Rows from block 6 of a small masked image model, named by matrix and row number. Each number is 50 + 15 x the weight over its row's rms, rounded and kept within 0 to 99. All counts start at 0.
After each channel's rows are labels from the 100 images, of 14976, where the channel reaches its highest value: "responds to" is what is common among them. Only what is clearly more common there than usual is listed. The data: photos of plants, animals and fungi (iNaturalist). In brackets: how many of the 100.
# c30: last pointwise conv (model.blocks.6.c3.0.weight, 480x480x1x1), inputs 345-413

c30.230:75 54 60 47 50 59 43 57 47 42 37 65 62 52 39 63 43 63 45 50 47 49 53 59 46 51 35 59 76 31 66 33 42 13 60 67 50 42 58 38 78 41 57 77 52 54 40 52 69 67 66 62 38 58 52 51 37 69 51 51 36 43 61 52 49 48 64 53 43
responds to: phylum Arthropoda (66); class Insecta (63)

c30.471:10 40 31 15 83 41 26 69 49 44 53 44 53 51 60 42 50 47 47 58 58 54 23 19 63 31 70 40 64 77 51 45 58 73 45 57 48 67 45 56 37 51 69 46 33 49 55 36 30 68 85 69 26 17 34 50 64 41 34 50 40 54 37 35 46 40 44 51 50
responds to: phylum Tracheophyta (27); kingdom Plantae (27)

c30.332:41 73 35 51 49 47 64 50 25 41 34 39 57 75 63 51 47 47 37 34 39 40 46 68 39 78 43 66 79 42 59 49 42 38 55 36 48 58 39 67 45 56 37 45 37 49 39 04 87 60 58 53 49 70 47 36 45 46 48 43 42 60 61 48 75 46 54 54 53
responds to: phylum Arthropoda (68); class Insecta (66)

c30.284:58 58 66 09 69 55 59 40 59 59 43 43 25 63 39 20 65 44 28 41 41 57 73 59 34 70 78 45 40 65 73 41 61 74 47 60 55 74 37 46 52 44 40 46 65 58 36 72 60 77 43 51 25 52 52 33 55 30 60 59 63 23 50 70 47 53 62 60 56
responds to: phylum Tracheophyta (30); kingdom Plantae (30)

c30.163:39 46 55 66 46 62 68 43 48 13 44 54 44 58 51 61 39 77 45 56 34 45 55 58 46 50 45 37 62 36 45 55 39 59 61 48 61 50 43 17 40 48 51 60 27 32 81 43 63 54 55 77 36 41 61 45 55 35 51 67 43 40 50 49 44 35 48 74 62
responds to: phylum Arthropoda (66); class Insecta (64)

c30.337:41 15 81 42 60 65 54 78 64 23 45 75 60 76 63 57 28 44 63 52 63 44 28 47 53 52 33 59 59 38 57 36 53 24 75 64 40 25 56 69 36 52 45 06 53 73 63 26 64 64 47 14 66 27 20 49 33 68 26 44 49 43 40 29 58 62 40 76 59
responds to: order Passeriformes (54)

c30.124:55 45 55 45 52 57 23 17 33 62 71 34 63 74 78 33 43 18 43 62 44 74 66 74 33 25 28 09 53 52 59 41 57 75 50 41 41 61 59 72 54 68 40 78 29 45 80 50 41 48 74 71 35 49 46 38 64 40 38 40 30 31 70 33 39 38 62 55 46
responds to: class Aves (84)

c30.453:69 25 37 86 42 30 55 33 72 65 47 29 68 67 43 54 62 53 62 43 42 73 39 50 49 63 43 51 35 58 68 44 58 90 62 73 57 88 37 33 32 34 72 49 43 66 24 59 31 54 37 50 48 44 44 61 51 41 75 59 52 42 42 51 71 64 42 74 24
responds to: phylum Tracheophyta (32); kingdom Plantae (32)

c30.60:46 75 25 57 19 36 68 27 43 31 37 65 55 63 38 55 53 52 47 41 35 65 44 50 36 75 32 69 48 56 48 51 51 37 51 58 27 51 59 67 57 42 65 52 32 38 42 31 63 61 60 41 42 51 53 34 27 66 36 33 55 12 32 66 39 48 48 42 63
responds to: class Aves (88); order Passeriformes (63)

c30.354:73 50 99 68 41 49 15 47 57 47 72 60 72 83 64 57 31 38 52 26 32 64 51 72 48 68 52 43 50 37 43 44 33 99 34 79 13 68 71 38 69 72 70 30 59 54 31 81 33 51 32 44 66 76 36 35 66 60 63 41 85 64 60 54 42 45 65 63 60
responds to: class Aves (83)

c30.396:41 24 64 66 67 41 82 38 56 57 36 40 37 47 59 59 49 76 53 41 40 57 70 66 60 60 71 68 31 29 67 52 70 81 41 62 59 42 03 52 51 48 61 51 32 57 49 45 72 43 51 51 31 59 36 94 49 39 61 60 54 46 52 78 36 52 39 49 51
responds to: phylum Tracheophyta (26); kingdom Plantae (26)

c30.431:23 65 36 37 44 64 57 41 66 26 54 45 66 46 56 36 38 55 85 57 39 56 44 53 62 63 45 19 42 62 42 65 45 34 28 47 48 68 44 37 54 49 62 38 78 48 67 16 54 36 56 32 59 60 54 89 90 59 49 40 45 73 62 39 47 47 39 38 34
responds to: phylum Arthropoda (61)

c30.104:46 42 64 42 61 97 55 42 35 66 58 85 52 36 50 41 50 42 80 55 49 52 54 31 61 55 56 61 67 54 34 59 42 58 34 59 42 29 57 44 45 64 64 52 72 42 63 73 26 46 46 57 39 39 40 64 49 44 60 54 33 57 44 65 48 61 67 60 59
responds to: order Charadriiformes (25)

c30.30:28 50 49 43 34 51 73 39 66 29 71 32 45 79 57 44 62 50 60 42 39 33 34 62 33 90 65 31 49 10 42 51 54 48 50 31 36 70 59 39 42 64 53 62 42 60 40 16 67 55 55 57 59 61 42 30 55 34 43 68 49 35 70 35 67 28 51 57 48
responds to: phylum Arthropoda (82); class Insecta (81)

c30.439:43 38 47 46 41 30 57 43 45 34 47 59 60 33 53 56 47 14 24 54 52 42 80 59 66 45 61 33 57 57 68 38 58 73 44 61 73 67 45 57 45 56 57 51 51 67 43 76 61 51 30 41 36 49 71 42 59 51 68 26 50 40 17 63 55 47 53 52 70
responds to: phylum Tracheophyta (26); kingdom Plantae (26)

c30.441:45 61 61 63 58 71 35 20 92 36 41 56 61 66 63 45 52 45 40 47 32 55 48 50 35 23 71 54 27 51 76 41 48 59 50 67 81 47 52 21 51 51 39 52 59 49 39 50 37 36 56 59 41 68 40 52 63 24 85 64 80 50 43 66 41 58 45 64 40
responds to: phylum Tracheophyta (26); kingdom Plantae (26)

c30.465:48 47 45 27 50 43 39 37 46 42 41 66 35 60 68 69 58 53 32 42 56 64 65 39 55 48 71 63 36 68 61 59 81 58 44 59 63 77 61 43 52 46 36 54 56 39 60 32 32 37 19 47 35 42 66 39 60 35 57 55 54 49 58 48 55 41 59 87 43
responds to: class Aves (87); order Passeriformes (50)