A small masked image model, trained from scratch: activation elu, 77898 training examples.
Rows from block 5, named by matrix and row number. Each number is 128 + 32 x the weight over its row's rms, rounded and kept within 0 to 255. All counts start at 0. Numbers have three digits each. After the name is the row's rms in percent of the matrix's.
# fc2: squeeze-excite expand (model.blocks.5.se.fc2.weight, 480x60), inputs 0-59
fc2.150 078:123146144134098066093156140076122156090091109143116094063129155134098154122116142096112070111123122176086106081145137176187121139132131139152194126150103148126116115230156152103093
fc2.151 111:112089148116148134092091076125101139161130128095182149024141084144116126195084146094097148081150087143125186139110138121123143098064138088125135090106148145128145111132159124079178
fc2.152 138:115058105156132113114132060126151183102180111128140131079158091133099143118086164144137164133122166162088125171156131081116123140122150118103176067102123120130105232165136119169114
fc2.153 139:146172081119131156095138094199148165128085127130144109179094084106125070117110121142084092092112111109236105078120156121074113126139158137136153152138107127126123097166087129072130
fc2.154 076:121186071111100125043151082118135109164117163092147096115140153144131154182167108091136190148092098086126130083085117130122118112137117141166068119192119155129143096168101113139074
fc2.155 077:131098167097087129184113138107136131131144112151116070126123115120089157146132134178138095137139171191124255136162144117144126108092135147170153148128073148124097182109150161158161
fc2.156 109:089195135142164110146118055137079147111074112138146076070100090155171075100102134140094138117113117109159183174107097114143120112095178123149159092076167180128151093107131127133130
fc2.157 104:138152165136124197083081110134093065243094119126139131120124140108141066195116095144076113113114057105161105147108161157144136118117163129121139159145117139124170138139122129117103
fc2.158 112:165101126130070197141139152120178070123160119142149123197114133117114208156144080155077097141155137143124159155100172154138120117121118132088080137147082083126052118109106132150096
fc2.159 088:143173090109145102109142143135101158104083117159046109071191156113166140117135167112161111143218130126070057098161150124183125151129119150104105110167130170130138116123113151137094
fc2.160 099:119118217107155185134094168115180138169177133142152110122120117091132125147144137145106109120083165137083077135148141135110135135139136089098214106132081102128053089073112098113110
fc2.161 090:069081117136099146157123096120116189075110147133109116151189133080121196123085156122144148112137114178058183091128141114177115142152104163075157112154165155122126102167078113118143
fc2.162 129:124106043124078136116130153154117151071100134120124146135149137188199143119134140140188146130193101106150093081197180120134129153113079148114145108169087114128126123132098151074165
fc2.163 097:076135139134138173150219139108103186094067108119126121140144110130079119149168142106174111164082104114063136173107123100158137111145177136181161098116134147133087123185154077125125
fc2.164 099:079164129109122116120125141148155069032157149108087077106139160138058185142128121118166183164128158185160166129067145107147136096153096121109163129129144137131154138079106130094108
fc2.165 084:152124059152154131072135122071104165088127120148088129104136096079156118172081123182083103111138153119108167123154133088095134101064183126136165154118121129130063183141120079100158
fc2.166 108:132125124110089104223073105163080122148121144150096096117124110162175115071136160177134108134128121119163055077137154160131110158129109138162143106139025095132149122124131137096141
fc2.167 080:116102092110144139074138217074130088170086111186091136111142171143160083130100093140095146156160093132112107101102198163144121127077167140142147110102084107129092110095078134118115
fc2.168 105:171143118138141112056149118086105098143138100128171138112165124138126102190157157128135136161140094098143119107166169153143120147113156131093096095176139140130110069132015096062090
fc2.169 075:181056136129145137133155138106168209168164117183137108097158135142125140145102146083118128172111109191055112189130123141160134133099124139134182164160125139121113171173168144156156
fc2.170 090:151138159104065112147117134096158070057075126134067095167155116175104123066169119097103088165146153177102118151129106127131133144142070109151098060142159179135105104156128140119130
fc2.171 127:130176156124085105110125191142116127188137129128142169074121143109108152086169220116133098144152057154117103141114119209150131138108155085090108080148085128134136102158142094100105
fc2.172 105:088145118120084128122112091121124145028122107129172183117168126088174099109147090165125118074142110173136069145113092103177122094144094110090128172132102136126106115115187103113194
fc2.173 086:160129157093103127114154125118149122048099163117096100165161152137097128144128124062151122141155135126114130078167105119142118133161039181094120118145160089122113023113115124081156
fc2.174 090:118131113060141101145158064094129101036067189143133125172137126184111153096114112185132104111144137174135129151172143114088140168114098159152113100155139083130152182110148158126129
fc2.175 110:113137095119159149068150104093132120160108194140122140157107146134030187134120120152166154147086097098090136091122181161108121152167092188084127154124107138130120108110068119073127
fc2.176 088:109155182111103124094098065080142156085154074081137068126099075151107133066118145163089123111091148112121058147122104096066122113124091112194152134082146104131131104136131113140128
fc2.177 086:185090188144092153084136146072106077130125138113073137148174125163138108120162117105163166154144112149122179074171139176157104117106112085087102080089155167127173120178094143136139
fc2.178 101:114118069128122114132197126140094114123088125189104099075114119111084147105131115114174153118141124118042142102184144172138131121149079086158057079135124158126131139098199129159137
fc2.179 069:142126156102066128203127134173180138140133174184121089103092098133135185114100150141120105142124168159114127069088158155134148125094080146109088188116071102136076129137134146080160
fc2.180 094:118125129116094110132121151128101084055096086130089122113134144106125158118139086138120157162176048181102144091157125130138154122172084158100178114134099144123193102141095132030132
fc2.181 092:173098133150125132137135134092160094093146042161043134134155159102130169154118108107143145116123145093135179182142178092065111159144131143166102121204108109131158120101083159120108
fc2.182 118:118165146127140093034108122083112082215092095101121115100067118092135145154146171092164132157128074129095140093148122173131131116144100116133098119119085155124116044117139110105125
fc2.183 084:107157083108127133118193138066167184108098105142121146103148146108134105068098122167181085113132148177126110097115096139162127115176094138147109116107103127126131119201135170031148
fc2.184 095:135097196141139189067131112126094091178138113116119050135090146150080119139122128103148184156113081111056160158127126176177143119079120100124126103087128164121098132097119118179118
fc2.185 104:126117089079092139139169108069122095137111155132090061144152143096073204110073134125176185090099167152103086147129155155148122155167082118114126144153169098129111118120090136128071
fc2.186 105:102141170136130160186064139145131092044159125146057123091138097151098136129114124189140124095088113128167164146131138068178132127149160147153175127117192111132124140109159122069104
fc2.187 075:087151154147145148153203151087170076137138110115115112117182112144143158122069143165132136157107087143154144170128158131114169103138137128121137080135034124129191193118110157097078
fc2.188 090:138131125082104148114154088114091124150060129101111099165135154105139140081070171156114044088146042202127079123097104120147126144086115142127106157149108125124182154154146147125149
fc2.189 077:098080156123130179133167103122132051107178127122080142126135102135149191120144097162103090151140168131118208174135149132132135205157098124101095096092148106125154188086111140099114
fc2.190 123:129197170127090124188123165116098137114098122133161088076116097148204105083119160142076168068174124145126097090142132134153131152117184119094104080107113123128083106152108113098076
fc2.191 102:183084124171101123127132103041136179089079138122117071172124145131104101096126114108133113126145130075124106077158120131056122136130102135099075060192150129128091133146094145152139
fc2.192 082:118118063122136141070154109079119173174098105125030122104133154135098129186094147131140146194143061100154115100141132111086105109132113158085115076146090147129080126145167115139131
fc2.193 072:095108107105146169130158133077150129035168125127164163114082144137082201158108126141155115136089094146117098167118169115148113114168152191128119113140132056127138173141146082120081
fc2.194 118:117150155121140174086068141145123128141136096133117084131131162142182117175152112108091127117123105138115058214164189111179116136106133142052104100143087161126107146062141142087120